config.toml
dataset = "stained colorectal tissue patches (NCT-CRC-HE-100K)"
train_examples = 45211
encoder_drop_path = 0.1
encoder_patch_size = [8, 8]
encoder_layers = 12
loss = "mse"
latent_channels = 4
decoder_activation = "relu"
learning_rate = 0.0034
beta1 = 0.95
one_sided = false
adamw_lr_other_params = 0.0011
max_grad_norm = 3.0
epochs = 86.4
adamw_weight_decay_other_params = 0.05
Rows from block 0 of the decoder, named by matrix and row number. Rows with one number belong to one channel. Each number is 500 + 25 x the weight over the matrix's rms, rounded and kept within 0 to 999. All counts start at 0. Numbers have three digits each.
# convs0: first 3x3 conv (decoder.mid.0.convs.0.weight, 96x96x3x3), inputs 0-9, a 3x3 kernel for each
# convs1: second 3x3 conv (decoder.mid.0.convs.1.weight, 96x96x3x3, transposed), outputs 0-9, a 3x3 kernel for each
convs0.15:516469467474514475536465525513465540488476526467541469516527520537550415492513453495487498512496404533495567520486484499523466479552467489515492528444517475453497520532516515450498471501467476530513484509501514508498488459501519485517495467483522491497534511494460542465
convs0.16:495489505523491469499509502496452505533495502438522491472468508502476511444510498483534512522494499516533481479511499502449522481492491508529529481510485486513512468502496501505501492530501491500530510537502502522477484500534520467501528468519514554522503521461500510500
convs0.17:513506488489489470494487487491507500510455519497449506453502465448528497454481503496510503485551494529484494503495458521491501481526510513500514510482523514527512468483508486478498504493516504515536477469483510499496520469505509437538551478517491487502517487514476512500
convs0.18:474506492533582483496483498473517516514524490536504526495515482503502511507524499490531500488501507545496501508539485481526483525518515517495464481487470477510501496472500522496501527468545485523454496453516497500496494496484513565500457485483510492473507530463502496474
convs0.19:489472525519499481493503453511525506486482459530478504534508527513484502509461532509493527488507490476508494520502509509504503502511465516502506533539475510492535510469518517502483524450506479512493521469537502526461507487510453505512482508515468530528517469523488499513
convs0.20:494480497498459508518499513506463483510512544531512521496527502498515532485519473496510493491516504504513464498486512489498512488511493511517470470525539489500522498527500515478490498505496487531489480503478499527510501489487508500476552481529495513547501472537507506514
convs0.21:495483511521490473491530506555571535489517513497518482539507512473512513522512495490564503500499451481493520517520518527518454507476458468515504545488511475501517558485502504533493480503505516490535510504491495535480554505489513498546521472476547481459536514476500473544
convs0.22:554503517463474529535489511463501480548475489518492472500519521527474519509499502495491490489529460483484496532503486527462485504513572522499449486454544511529507492450491542453501513483535462517463531506542502526503521500510511474461502515533458510502492500486517498542
convs0.23:504484472534451519470519521535474498494500514511489474479567509567533475539510468487506478505484523471566540511512510515504487501539492486498500486503514483474482537532500522541518503465454486493504459482508516472569506427540474541514512534488505527464494502508517536485
convs0.24:525542528451492532543499506454461485521557495507486517482459489516485479474490531462460491485498489469492446522483522512493522496504472490504496474470494498525475510513448477475488505520505474479463484501505463518508541501475467516465533491529518520504513515470469487470
convs0.25:503468510509508493493489513544474494505510504523458464497514505491486503482480476516520488513485478497508458486502521525507520504501497507478474488501472496520522502498526509495467453523522467523501526509464486527495506496511524515482450486511474518512486456457494474506
convs0.26:519486520505527528530465490495500437481500488518488466449516484490466517510494494492497500509510469495507466484527476501476504521492471501500523502480516493511504472494537521485481531481498464494509529509520494492516492500499496473508481484515510495495485521525468503524
convs0.27:509510522507504494521515515521511518447496474521498494489470517509511518495526491505489490514507524478475488501505512551539461500515491476530513514482481509515510511501506447476503498509526499529499483480542469501496502549496502468493442499505484480472469475504476493547
convs0.28:540494480559497499500501461495504515493479511506527535503464485530481501510509489516506479471506504492504504492493473506512497507498496496508516480490488509506477501504440509470510500507494486517485490474478483531530512492488516548499514486517499508537464494491485500463
convs0.29:540511474477478513514519507502522563527456494434486522510504525481472485473522511509467486524517565453497520456523512548479518471472519533495532481554532467485530505486531486549476453523490486483481505517535506501473548485544513531528532474483507507507520507445499543441
convs0.30:489502512512465502497534475459457517553455498541507480511539493507515483447516521489482505516483489529510502508509508517511500522488500498516527461464486500519498479513487543478515502485534486438497516448496521498542481509527518501514529470516511556505533522469512503495
convs0.31:547509525524486460523531494487498505528523464501534527518500450505491489541491483503554488471519509517520529488500468504484464494529503506488524519476513508503491528473555490501489458480503505475452476508489490528530478510540474521483495502500476469529479538500501535464
convs0.32:510462486518481505495469479499493510555530495455489496495499499482494518518531519507505484513516495476531512494500489484512475489539498502503507488485467497532485489488477508489488509527523514500493500511504540538512472509514496477499493486512481476509474472537510492532
convs0.33:467504465528542476516476508499502514504501490496504540532488486484539513464484524520535536505514510494490502504501531533531456492531497531480520491479472496506527518499527493518501522480517519503468478474489505512494467476499514536487494519462505517506525538506520506519
convs0.34:523491481483477466517552547489471458459507487468516498480445479476515488522515467467483527528439448492508518487487529522469513511535448503487537515530509514487522520492507526497541512482483474530512510493490499447481504541494482456512545493460473471512536543524472497490
convs0.35:477506478505532496519472478491491512534532464506464541535534525514519510520453459515496492499524543510492513470504499489517524529479585482500479496484495481511495489484528531528504471540489500510518547485514482520495500479492497496474534509531468500531485533501465480489
convs0.36:484492510511512468500500513491504500512481500473511490535521519479459484499471521523501508482452480509527502508523464518474475519530512510466496518466510488517496473479498470509477481480498488508500456541527501481506483508464484517508496475474514514471516499517502471498
convs0.37:480491516492522537509474503524508483491508513495488521528522493534465483496501523478476484509507511506487487522477497485486497515492519515517505485510521532530483516480526513524507506474517505527485516507494477501520504511510496532511501495480545478505512538494517495509
convs0.38:507506505458476506507506515561490496480542471523509514490510498519530506493507521474493496504471533536556487498500490516470531486491481474464508474514507479499530515475528477474480500503519519488473497524475496474507479534462531548532541474516491519504526523539507543505
convs0.39:498501491496561483524459488474496522485539500512534499472487526475554466502548499517530528489554496502474458495508471484501491527522487525506500520510515512497502486502480492472506524524505507521495552526499532479488556483471480479499479522503466481541516494536506491552
convs0.40:516495515497477515514480472506492463510519493524513522514464450480444463478503496471441483512556476500491526510511496475513461510466499441506516485490523497503466464471501458439484486509539489482503509493528443483485486514469500526506487460493524474514525484466524517491
convs0.41:504516484499517473488476522515529492542463526500466516483495482505504509517507498502519512497455517573483481510503512544457493485476542508506480486511514519475486450518491520491524498518473530501500456504498510482486520490533480502493541513510497450531507480506541528473
convs0.42:544518501480471486457523500499508469513473480532496507567469497486479514474460529512503470537500517482493492504504505505518497500493496499512500496523478532465480493491492534484495502501513502502496514562501490527478502501486504518494508540455522531482504486507499473487
convs0.43:482516486546479458491544484525482482471520485486559506522504537488449529458441510500499530454540535445500499516492509473502513495511510479547511495498455457508502459518508483508519519574483490518478480459501511534475481518502484447502469573491529547544492498491510479515
convs0.44:476502469530510503496523485456500513453528518514461514477506583508481500478462491529514511493495501485473515490501517494463483493479499493505496497527511504493506434496470504520486525489479487471488498525484524525496463466444515523530519530467487501503508480511483531522
convs0.45:509502446459487519516500488551501508534502527531478502492476514506478480493530482497425479513472490505513517477522483465495518503506463498463544490487548501478493468460516494530502482524482472448514523537495531553513495522518489563510469506483457503534488474497496545505
convs0.46:547532477470497502487501507524470507453515506564539484507511476514475470519493473490462493517513474513496539521515464498494500493512467513498519503518489466476472512475522495526483540508483485490484524487476467494484507496521511537497491510529487456451515495503515490473
convs0.47:512476492528522515508513460500534492539467505530497517487487508518473494522509536497461507535523514510468490536509505508469530529493527490529502499503502491504506510483475508512517535572492506474499510538492525496521494487504494574550535521455491524505448583442495489514
convs0.48:492462517496525510498493479457480502509505499485508477525494481542529497454494505535574504427495471486527533504517520512509494499507528491458526511454488494511519450508509514521524462466495504536506513414473507539523502482480480466542559536487522494492512504491506456496
convs0.49:488500494517582524506512526489453468463531464429506519485496536490526535510485505541508490506532505494500541521496480438567508532480481472495474497503420502509521521510493497522514491515521505541489500489467493520486508493543482495481505481491481506564481515529482444505
convs0.50:465520499487444492493549448506481491501450574532471452498446475495446502519489494521502470516506465538469516504534475536540499474481493495493515477469494520480458519479463476474499459500514447496519480438509514533502472521492518495460528517447480479505510356506494473504
convs0.51:519546535496510479474445525499476500537495482482445492542502535519483499538476454494520484476464539489528497532479497476539519506507510505506515511534481497461527490511508502488481501518537504492511529526498507481487485527493487546506515519497514502514485482465510556517
convs0.52:491529540477459505497509445523457497487519494469498490532511485503491477515506521498529487477527481515496500507494487499499481497501489527518495491457500538494522519515493503483482503493543502492506480480491536484496485486488511513501478477489485482481496477501497520499
convs0.53:503521512472527482487495511507490513527519473528482517483489574475501493508499482494506418494494457498513483500509498510499513473508484498501504509494440496496501496508505513499517501532506472467529515466481538501524505464470507442527523509514546484496489507543527540482
convs0.54:480495510467473543471506473509529441514519480518520554533512506507465482478527514512475498477538454526507517470500504531529496448487485502520503510498464515503494502491492508484578510459505475506494548484488485473474514507491479509451442513496495489476457487499512498525
convs0.55:511464497454498461512498494460551494509471539515492505488497458505556519542459487465494488479490478514540522514469537485507512504484492506479493498497487489460513528553504526507502538508483490487478498519496527524512482509530491506489504510477499496492509478472484462524
convs0.56:510488527512475494513500519477535481491521513488488481517451488490501499516500537491467482496465502479500486516466517511525523519491533472481472514500505519513449536519459502510508513512518475508493509511501541457494481475495506613479489496528488494494512535531529490504
convs0.57:514481480546523501500480484483464526543503512483496505514503484512535456522433496478527526480475521504489505528472489523478486502484453527527503518517501512516493531450501507464494488539495507489518507498470482514470510484518496508504482528477493490428470515438527543491
convs0.58:538505487506519490503513477494508530503524462480516491467487532514475501534491516488495495504557486497477536487479511522502489516493520497506532506513497487516536519498489496455565455478517523499479483534530482472486503495478537524474474531521497501467515511515535517523
convs0.59:527502470482491520459546499514504545490481525529482496478503459523470518476464489517501498518489484509548483524491499514481501471440513511475494492480488521536486487509512456513519478547495458498543482504519471512486548469495504521517477500501533543480512505452481524524
convs0.60:511496532520517472494499486464517536470518486474506501500512467506481469528513493503490541539528482461511490488466505491522483476486506512478526516521529512486519483544479475513531471501491490493534514491518493499527444491540469513524427526461546507517488452495479487495
convs0.61:508462515518471509508513466508480498483528521527499500494513521517443508497471519506489501499528488536448531486467507517499463498516494472481493507498517484474464481507478461503506516492512466517499518496487496495518512486494491471456527545451514510540496538522566487477
convs0.62:494508529490508497516516489536505460494479526494469497498451497486510437487493478505500472500518550481505517508475507508531473502490524482474525499484524483493505484546509460475477472507509511499514511465505485484503501523507492467518501488519498498519525534520509481488
convs0.63:476502463437497481493515519510485484457506525481466495490541515510344493527547496477518521486425499492498485519470466491497504525492520481510513480478501450494452498494500494548538495517518514474517498534510484473528478462519562489483470484471498457523516500492493480529
convs0.64:516486501519482492456494499476553503500478510512503480499471511500494467478478501481497538547499490480474501506487519507483537504508516516513489481536518534516505516456483493512496533512495539540481489542512511473526513503499481525509531493504453511490528498450510491467
convs0.65:495475474485507507505499478478479487477460477495513545471502482493531550521538497493482471508469484490498518503491469469515503493500460510479500509503506484506472513506510493545482508518496532490494528532466519524487513483541484495465539509477516520501513516520465489493
convs0.66:543504485522515527498479464464470472492471488496532456505569471478520482506527469470555524516474512503440503467503508465502521529488487513507505543513485490510514513448535455558484551493474471470503485470493475525512482456528442465563509513473529544490522495495498492483
convs0.67:571449507476483515516496504474542520488479475471519505483464489477545488461475544503523507486453481534515524498451493510550481554510518499503487500520502494485526466517491496506574497515501523489483482506515504489509490489517524476521533516460477538503485457473518476509
convs0.68:493514530495485458514489521521478509479460483520544484521507493503498468497519500520455506502491456487536478517484538531517520491486473496496486503536528495484508475505511495492478530480494472514509495494502536502463476504475511494529492464515506503521501482495508484475
convs0.69:483526465468517490459492484540503455501509520495509498484508488472573484487463501486454490482542501488526500524492510476519530494486535537479483509518528486594475492521501491563508514487499527475529498527501515528480468464516501535516511457513535493498510500469519472505
convs0.70:491516525511525484496437498504476486524506552460496451478490492522519527508483518493519473499448472493515536511501512506562500512498520490508521497518502522466513484505504509505483527451473500501500487465500525462516501497532471493526496515518528451520498487541501497517
convs0.71:520517478486534491502470487466474490472486486500474473521487522477442489506490494540506537522494486516526516520495504526460525488476488515488510499465499493510486496516495500472522489496518511527522512517473489474518468545507488512497453520480486494492542467516514482491
convs0.72:476521551494488483515492508522483466466474493504506530538524548515473477488514511542486536508495483473543482473465495507534465504447530450481503474498499483490509531486531512539501463478550498478550494521538457508455457485463557544521462524476535526491514423537523482464
convs0.73:518530517525476511532537481508519519527470485485505501513514477447511536482475520406430500509528463523561444488480493515535478487483536484463482476461488506473475493524489514546522536499470487483484526533472468510516493550468508492494500544506516474474517512574488485494
convs0.74:501515539506497493490502479521495517470464508510499466514513496479470482524503460506452513501523468509524500527516466512483455495489453496506479506504536489506522504498463504426545527485504503498501518484514492480541465494522518445480456541507510509498516489491487482481
convs0.75:477468476488466490526497479540505487445542504493517528504501460501528500489499518497507496475483465539468489495520508494549478505488511511528522482473487466496504528483490456494491496470519490528507478497501489522511502493504553507455450494526516503465529504496501468541
convs0.76:531507458483469522507545518482494503469507489522515523516491469498482468471480522522472498490536458496513471506500484501524471470472503523515497441516517483487563507464513478520486492548498505510487513494508485539480511457519466485532518494502512498486505464516486486520
convs0.77:476518513479519488488540495498530548479501539525520560507490514531514466503517508487438478509508531477527502507469502531560506512458466496530528515479504504487514498509478485440501474517502472530501488548512486496505515563497549522477484429495529502497529471458494516488
convs0.78:538507482449495520485488484529486513532489479536520512467500515510527482470518445516497441491569479509502488493507521508495474489483482526524468459487491523532506481525522489453499510527519482524486526488465547535506524477485495457540486506520457520447503502472506526463
convs0.79:454558527476470493507467523511476485542508472477511494468503529489527501494498463505495521518476523501442497499480501509500492495523510525483463502487490460505473496482491470496503530477509483504464532527530501503466482512462523517533486496531540500498474507491525526503
convs0.80:513488489538521475476495465507516478513486494447516466507479455513468436480535475486459517504488534484511524504478508499510514522459529484475496470470520467499536515485498502500524515520521522508479549496489499510521512413536489503549488501473514534521492488503525455506
convs0.81:483509502496478539518511491458463505493454473487521499501491480496512510503464480538476472472477513513518480521541525497478503530500503502462510494510538495476508525505491497475482479429498467519500483453509487487444534470491462514499512471515494504494472498520485504522
convs0.82:499504464512507478497508501500505472488453482463491464507540503506530460505518491537547480473492495499483518509518487486516476527506482465467482478492463464476489493527518527514514511473485482485522488510528509515494511497560516509530517484509519487509456446486531506499
convs0.83:509518516507515535465473516515488489481507493541570492484466514470490527543497511528497490544493482474488501506479488518481482492460474471464485463508516543517511504546505523519490498487496500557499509507487526482488485514508504538464463434486483482526541482505508487487
convs0.84:492507511474491499473479496464501437450475448508515485516485500500460518513482513521490455547470513459466506521571494460560490531507535516514490489490509510484482491433505478474492493496491491529506482518497497502505504437489488531481455495461489483499514470480519456498
convs0.85:494526480502497472517514479466477522474503517495505486514534473526539511511493499466535526474506507502451511528503498515516494541492511510494506488504515504482462483505529543567468498526500512505521506484501509504476526454500534514521505553482499458501540492527505483471
convs0.86:485517503500506490507506494535498452529488476540468487477540520482516555510493474487483521463502463504563525507501502511498529464545498457502483442509468486478488518543458484517542512470509522496476467462481503502550516550471532532461495506533503512524499548514533505468
convs1.15:467515463531506466503456470470493509492517480515509486533517479469529459511522461470477497485513496528532509502524521549511495520487500499462517471516511472503522490499488496519532501521468479485487501480459481496477486536545493543535560516550510516551526523543460466464
convs1.16:476506483467507503479518510501519480483537462527513451472520544492522541539465469559521540493514498505497484495518501538474492463515484497518509491503491472446483535519518493495495510505471479509514517485527465475504521521521465507531526524510445503458538502519500481469
convs1.17:498463478499549413469436417465475510511481474506470492502481504516578491485494484491502511498494528494513528474503529466542489489500473475514485490515533464510538480496529501422473492513465490551513534477484507517493516563548534609573532530560507489545498521485482469478
convs1.18:507487486494474506528484527474500536499512543523532567483495522487501485507454505515490485486461515487547498505534528513542488502524525500501518477527462470477475524468507523458511508496514494473471484433455524490490517527500512495489541481556492532512540515488497525492
convs1.19:517529475533502488471474447495493497508497463487512480515537501496495482535533503471540512496529497451511513493491473498427513499456478500537472520510488485506492559509499521524518535527467520479557495461475501496512507461493483488527447450465512592535492530510503483459
convs1.20:497485497520469522497465531520516516492444489500456452505508516463518510508498541525462491534498483507519510493491476471512467480507507535534503511513496519505488490460509491496519489489501510483556518485573477466486516509503521488458466540494501492472475467510502479481
convs1.21:478482470532491504517475495470567545430482498457467504515520454454482514422466503531485457500508452488466441454493506524548475506458481545541503494496486457496479535500476504431461482492464511486505505468471481489514555495532494499509536526505515525498522531472484486471
convs1.22:518509495501519491497496457513518495513516471478498484500502523498523500476482492430480554461509518511508538520512494450472467476451510511512497488476500525517511488511502495511466527501513485494480538493513525536505525548530516517548479488504496533515485488472455489470
convs1.23:505525447497523489472495457489455473507488483498501500526504467486500484501491481490484505486483508457488511513498525483493481526521530507514459497499509510527545479510512526513497501468468478498487498490457522537490486496517472518496462476469494494480511543438500520509
convs1.24:530501500488475499503519510484465505477508556473516624535472500514532504460481525495459520519453537529506476504481490492523495483528536488519486480541480501526466484529484488511513481526483508481475495494505483536508480460497476478509512470516546500502503485522497496496
convs1.25:490492506452505499501508482500510553535457543509493533495491499488530516507498484515521502502468514538490457472494506453486493465451509515514539526488472546488490452480458447515501475525529533499505492538515565522477526544498462534495467469512479515493469501525507511524
convs1.26:573507489532472494522476520517513494508478504533477508495510500477492453526480484513491526518538500477527509555502490527523486553506499480532500471541466509505467481498459543534479459492516498529503503535495546485557473492508534480428518488470515521490465462495490489484
convs1.27:496468527507498479477501482463527439498458482510523515477502492494516475460482470496487486465492484497492506521524475529521502503475465493481507526503518507503509495460467481503503523543511497513504498491495516547520490509501543483504475508485476470446444539500482472486
convs1.28:503472537513487510488489497452482451498483442479477482498477490520497507508546509549496499510495480509494477512464492491482501511507551528514517515468538479481509478481448482475493524491520464496546472490517485461554485518522465490530482504520492504504474545482509501500
convs1.29:506489482518534509511462478509541581499553565515566587519511475522543463493517501452471494475528538503483511460513453485476492449489476423481447497471453455477472580463530519550528542539533511515539534517517537527513491495446451482499463472499534535593543531543495514504
convs1.30:538538517514534515488496466548472478567500491533544520538474493511529518475467525527551557537546569545482458482484516513484483502519479520544512500486516492508525531507498556507495492498427485555534513567506462525540552505488533508450477443451511491471514531471458506485
convs1.31:547547463483512480499524497487446527525495541494478518500455484475495515515505526475505462487542509516493493516503479505536467492547487530491528528481489545486542487523483505511489472515527440453476531489516528500513509520534506504538500548482493544603476516497563555553
convs1.32:534483502512539493523459452486471484493467469480456440488475528540500487523520478495525486478490532548504491485517490524500509540520507490494505510469491492506523507507506507505490471487447478540488477488462471445494471508525502484480517453514501520510479534502540541525
convs1.33:476472532569532519521482530490486454506472504499472506450475488492500521494486498527521522537496504465484520484491475493487493511478449520538530511461498519518515546516476501486506498479480486463508492478490457486495503478447501500496516512496472481491501515486516511530
convs1.34:497479490506491519523507537509522513484485483456511482528464516495480506511529494467490476488532516480501472526519488476483519466468530442496476492496454490492438520533484509521480516528467496496486497521529475472492521500488509500561474516469506506559530500488512507497
convs1.35:523533464490528490520538482496496486514448497503493502517500446540532482528468514476497490488501509465491508481543542475473496551498472471505511513505517509540516438486466528450466491482476516493465542523468528497466542529504507496499529472514475540487500495496470481506
convs1.36:498467504492481503541477561527512523499496544466503526508478490509466450457453521518491509539469497510496492483518540528479464507490457516509538500480480501497483521476443509458496455495523495522534508511544471496491455550474469470452445512420515456456482502512514496501
convs1.37:460474506517466527510494511497475520488514522505495511504493496493519514519512511507494459481470519501521495492483523561539488491471484492474510484513506493515525480466523516476508480487504549496524480486480500522503511549512493476528482490465520493492505511485497502442
convs1.38:479514514512476453488464455516544539491466512542513514531550516505509421495482488545522535492511526471460490493500503494504487497479500518510498494515474522507492536512482505492524512495524496515494515510503494528474496521515482499517431473526497536576522493523483489498
convs1.39:519504468530538483478463485478478485477494466493452484482470500470492504519490502498472492535543535485490500509484472547461489513472489499511475503515482460506494469478486507464508478489498522515482485519493528532514465484540531490510520493441467475486486477465510511505
convs1.40:516508522509520513526513541502472499504505527531526550510473485521516525519503480515507484540503469478468463487518503509476489498460493521474444515472488524510471487529524485578479484463446506506528514527506486468509521498522539526511532508473482526515499524520507464519
convs1.41:473504537465524486475473485461503493512497485507467475522504539548536558498506525513501500504515503489509483510493491495466461462487446491536500507524506520509480519505531526481474476488482512511493509530527539522506553540483486521517476475518471475502507483498487502525
convs1.42:483542482480513488516521491463495482498527490508491488482508507480491493467482477511490505522474507509507528506505525499549504487501503473489509486502497505458476485504491487532473552460521466504535478503527446499501478517496510494510487485521478483511500511508526489514
convs1.43:497530492500507488475481446459536506542480458476451465518553510472499500487500468489483483473534529521507506477506513486511500501515513489493517474460478516476504492469476535509531521502466487487480561512491468516478433484505490456506491493516456502521507512471479488520
convs1.44:490478523485487532481477463501522486461486489511504512500486523470451532496482500504483481513508485495510518505494491521499511540509535561479509517507468496478507523479540578514545510539514501503474478484496497527490504465456496486494458540452508526525548525513554472534
convs1.45:484510494471493514530567516487502486515471463466436423437521473462494469516485511537494468538508509551466480514507504483457509515526497459498477508487510484480536513466494494502504489474440494512489471482505446501480551468477507489491540481497478459520518496491510525508
convs1.46:483513474465484502490472437531495502513440540519508493460468503481512500497480502521483538494525507513473500533504473474497532490503496477497508486500452497511527469527499484495519513507505484469465514496468482528511431464462491509474523507497485499457534479506504479506
convs1.47:550508501507450513482489497534516502541532489518530538556467525505521486501509491468509507496502536493482499487525502521546521483527516508508490489561485525530466496472485522473561521492550513464464498459500499482508512525508495504471461480476488461514450470536518495516
convs1.48:533506515509519522459472460508562537492513485503480496489441530477514557485493524525471499555516477561493465499472526493459506510518546487502504519529567538499535536501522483511520506546494481520481521501490506525512526478509547433538542474497491499486538528501535435496
convs1.49:539514506473438474560491522530545473551528489583564556511465506545513456519455485470514527510467447465478460458449489464489520465471515526526569485467448566522505505468508494502491497520488519513546527490485516539493552513531559517477464486447485516483467506501487460509
convs1.50:505488497492522482550545527496518548507540572557515581474516513485493505517459501483470470480467505494517474486514492454502554532524521521497489539456507533512510507478508510546479554469530465459456448531491474514487470485456477480496548513530502498423494532485537529515
convs1.51:511501465517538477508473465464500473481478458470471498540516470507506428454494488489501563505499535522539558509489475487534495521512497466504504520504498493493517513492511502453499503466480524515503506476488524507481489470459493483478521452494492542550468541504478492505
convs1.52:515501511482489463503482478500488532552457475499522507487486471498503466503491484487484517489509470481479519500504530489492468475509502517525508491519483487488506475508495517529515493510469479482461538486494547485504540521499502536471511510480485507518498512505471518522
convs1.53:488499518494523510494501490479473494516483485518476486464512516474554513484499521444472477505486501505516515482488484495497492506507478500497497531466449491480495500480513519516502527521536482525485492541517496497497494507458522495490534561544465448445491458441495481454
convs1.54:486521461503502482498493471498493474489500479476464452555517519519534526502512493436522452450514540484539510482508511500521507526487515448456448492491471504504471516550540509498505483482512498500473515482491473493479520518542491498496468521532539508520502535531481499501
convs1.55:490520497482517489493538449503488499491475495494476493512501475484490483500464480472531514481498544509540472475501513488508500495479526500525490464488510461453565465510494489523485504484481491481481479510501477496460487503488476504489479503500502506555452522476488459532
convs1.56:538510466525497477482483491544492532544530531526521545519500495520491468540482468477495527500522516479444523500475488512490500518496496491470475521540507512526494513518499490500499483474499495498482507503484532500492473486508477509464531508511531505534485485519511502530
convs1.57:464531484524502532537486563508508539477440525528498532475519453493499489487497477456493505471530532471519561493493509483484480471515522518478504510495524481492512505508498521502535526510522523511503515494497499531535487480457526495500555513502475543518503491477516515464
convs1.58:543529506514494502537518457533503512487490487474497511558487508507506471509498512461462470498516505503503520466521488499486508517508502486484513502521478499516511506514486507493522483437470492492488491534445528520482515489496498479506476504530498464494475496508471490497
convs1.59:541533511559540489518484484496486517503475532544548577493491470494501510514521513497492483537472438495470465481491463500504498477461485472451498479508495465502500527500506502470475518501502517496482508473429531503479496538494501479516497515504506522508485551553510466538
convs1.60:474486492515498501526502501494513473501506453479493467489555513491508481493529524482470497488520495448474526503533468469549528534511514522518505519513499523503544473510546525496524492533506496529508456477498462502490551497594471478550519485536508544522443491516488537553
convs1.61:492556531568502539514479494532543560494494521516523472526534501526553507487438491538503470500517518507542526504502543530485495513553500522539512474519516499461489495502503494494496530470541518463447503484498505516458513493545518497522474477500485488502498458511544507509
convs1.62:496512493498502499498503498523505476527498505516531481505505488507514525536488478499447507474503484462482516537475491501561509487477484493510531489520521494512533488483482499523507532515519504490452503482523492494526482488495543517476493504493487509499468444472493565510
convs1.63:526533483535528479546526503504464462481470491510511517481460471504502509559506522472462478522465464511503530493508489503430497453503464524485496486478491518498518498526498488516488490518457536505477525478463510481511507531496499495519531535474525500549547472485488490493
convs1.64:536504542517506546507506524534519539492433513510473478498494478475499499493464483529473523527482497462471502503484495505538496470479497526559510490491497501491479468466506491530516450511574504495487495527503485511542486486485480518525435447462482462476484470497495479503
convs1.65:522530483520546457529513491502509513552543543511508505462461456466542511506476462494498495525482443495526468545478501519516542532522530455510546472506547502500538495512472413471479474495478507521516519494484470489462533566519511494557488534528517514542484498495492487472
convs1.66:469462494508481501482509510499479501490427408460445373509522481534479459477485464488489467520488509504490503492490495502506497482464469533504509492510520506490470512489511471487504519508533499489460519467451518486503502503533469448459497468515491500489489495500512490489
convs1.67:549513473494515445524506475473562538488514526512506532473503469498499498508474496501500543486483473475505494510520492506502478464491534485503492492474482501483519432515526512478507507484481506498472518530502498512514495489510497484494528461492497521522423547524511487474
convs1.68:551465482522512495525489498552484452484477519467492462510511505479511532488520529546543522504484495511488479493491478504484522509482501540495514524478497519474495523487513482516495525475471480505541462495527526500518527496515528507504489530482459476481506457506507515534
convs1.69:465543452492503443472489488481499465476413498492479444544494503520514479476480493528478494501491502526521545495495493460450481481513485502518503516514484493489493564543496546483523559488490520542489519481476479495497522523463468476486519495493490533540488566525471518521
convs1.70:492471516505479501504459490486491478483526488481463455497460503482504527519494549483462476509515507568539483523524546516500539495508497452462448475478483471539532476451472526411471452497469511502478520477445500466466488531524535486537548514521521484507504486502494506473
convs1.71:547519524497470510457463460490518564508535492507487563464523532513537494551514501467483500498520543538503511484518531473475498510471520513486508483515501491503588527507558488481517485468487499520437504498525515481513471495474466496499499455480507508546526513524550536495
convs1.72:474497479453533507493514470485504520463528466506509479526527489505515491483488472467444455442523529485535551521491483491538499477526557478480485496475489516490504533536511471520523548488498481478490519471437512509449522495550503465495518497582494487459540525518519533517
convs1.73:502464542505517496544534589471466556539488526524545483496433523508506502509470469487463465567511485570535497470487504525507514478473487531512496508474513519524495539518492481485438458516513495480487553486495517482527504505538502497527529522530470460431467501486514481527
convs1.74:506506499521499477485517439479524450504504507497503503447489461501497505467498489492500506501489498487496490512528485512562521480486502494505517502511495512493523500475513500438477505515466472519462511488490492542513477500503494482527508479497491493495485480475486480511
convs1.75:495504570433508510487505504488454470445456496448462490495514483500471505518522517472522563523513469541481544478475505448464497491490467494466516516514514469464540509523510461515550487523509468512525468470522453465455481454469520493475441481417530471491534500464524508463
convs1.76:498521493501561495513526501508506536496479551488457484532512499454485491502524470507500479519479523530514505477516531496490537509531510464487470503469510494494526497540483482503519479487520522477450540497490517492454517531501470493507533536535530482516504510519499517508
convs1.77:496460492454477518537532526485527472488496478501456415510482463519506478491507515464455482472527478504490506548495491523571468531528534493516510501515515539497501516519517550504528502474499486498555497450513489508510506510547495487519474507521519540468495508501463532520
convs1.78:520515509490504458489477442480499480512479485498503486522504496492477455510481479454499529452504549465503513497500486502486463530491518488473486509479494519485525539476502500470462506470493488542490526507494486550533490462500481483488489483453481561545506483487506492480
convs1.79:534482467500468488483540467489466495500565498491508503473481493460538504503475518455481493458491503484532541532517497539505487483486545475463508494490498481461444506498482475500519478496483503480476509494509484458474497517495510508539497485532489532516482527477490519493
convs1.80:505507517498460485497482470506514470469462497487486487521499469489457484530528479517517513498505502505528545496486499468518495487524529540498539518486531540483525499497496521493459509532475509527479485511495492520505487488526490475476487497544558520470521496478537495484
convs1.81:551534511525491507515506568517525495524485536520574556490428469489500484482502481518464545468493498473512510483497470498455469490476527500531514484493484525477498527497482495484471504460485528517471494534508518542495457464480506460515504465456511534483501511527514489504
convs1.82:515520523523532522518537539511554519486512512482547470518499427481464479480479497518516522493512446502534525546478468524534478551509501475477472487501491498504489521584576515519532425467467464484432451469459475503463493464480502479493514446488529523447562486472535510454
convs1.83:551509510478502457533508500490476416525438504509497550501470501476471518477478537500469464481522444475520497487520485509496517550484485460486477475497509520460476544501511475506491516520473499460452516496455504477502484481493473490529517508489479494512469453462490480510
convs1.84:475506506508479494493508496478522523486486538537530510518501511510492506534537544505499491489538510493481475456506470519505487469474529506487475488520502506463471504491513543548480520523507480481542509478518481476494478506489547501495518477473538549497505522469498511493
convs1.85:524501506489500496507468511496539538448483479492486534446512532507510521481442530495484479454472484440498424550498540546565511525556506483503510465489505481473469545532466494478473535508485507480492477467535514502489562451461531489499523511496476516511414529554499514526
convs1.86:533533530506511498496482489530465472546501467505517458531471513503503523492482489595487542511519525462488497506480498523516467483514495477478444511522490487523453523545537513512499464486502460441491445461526507512509596539514518523501474450434512511591538525555542538547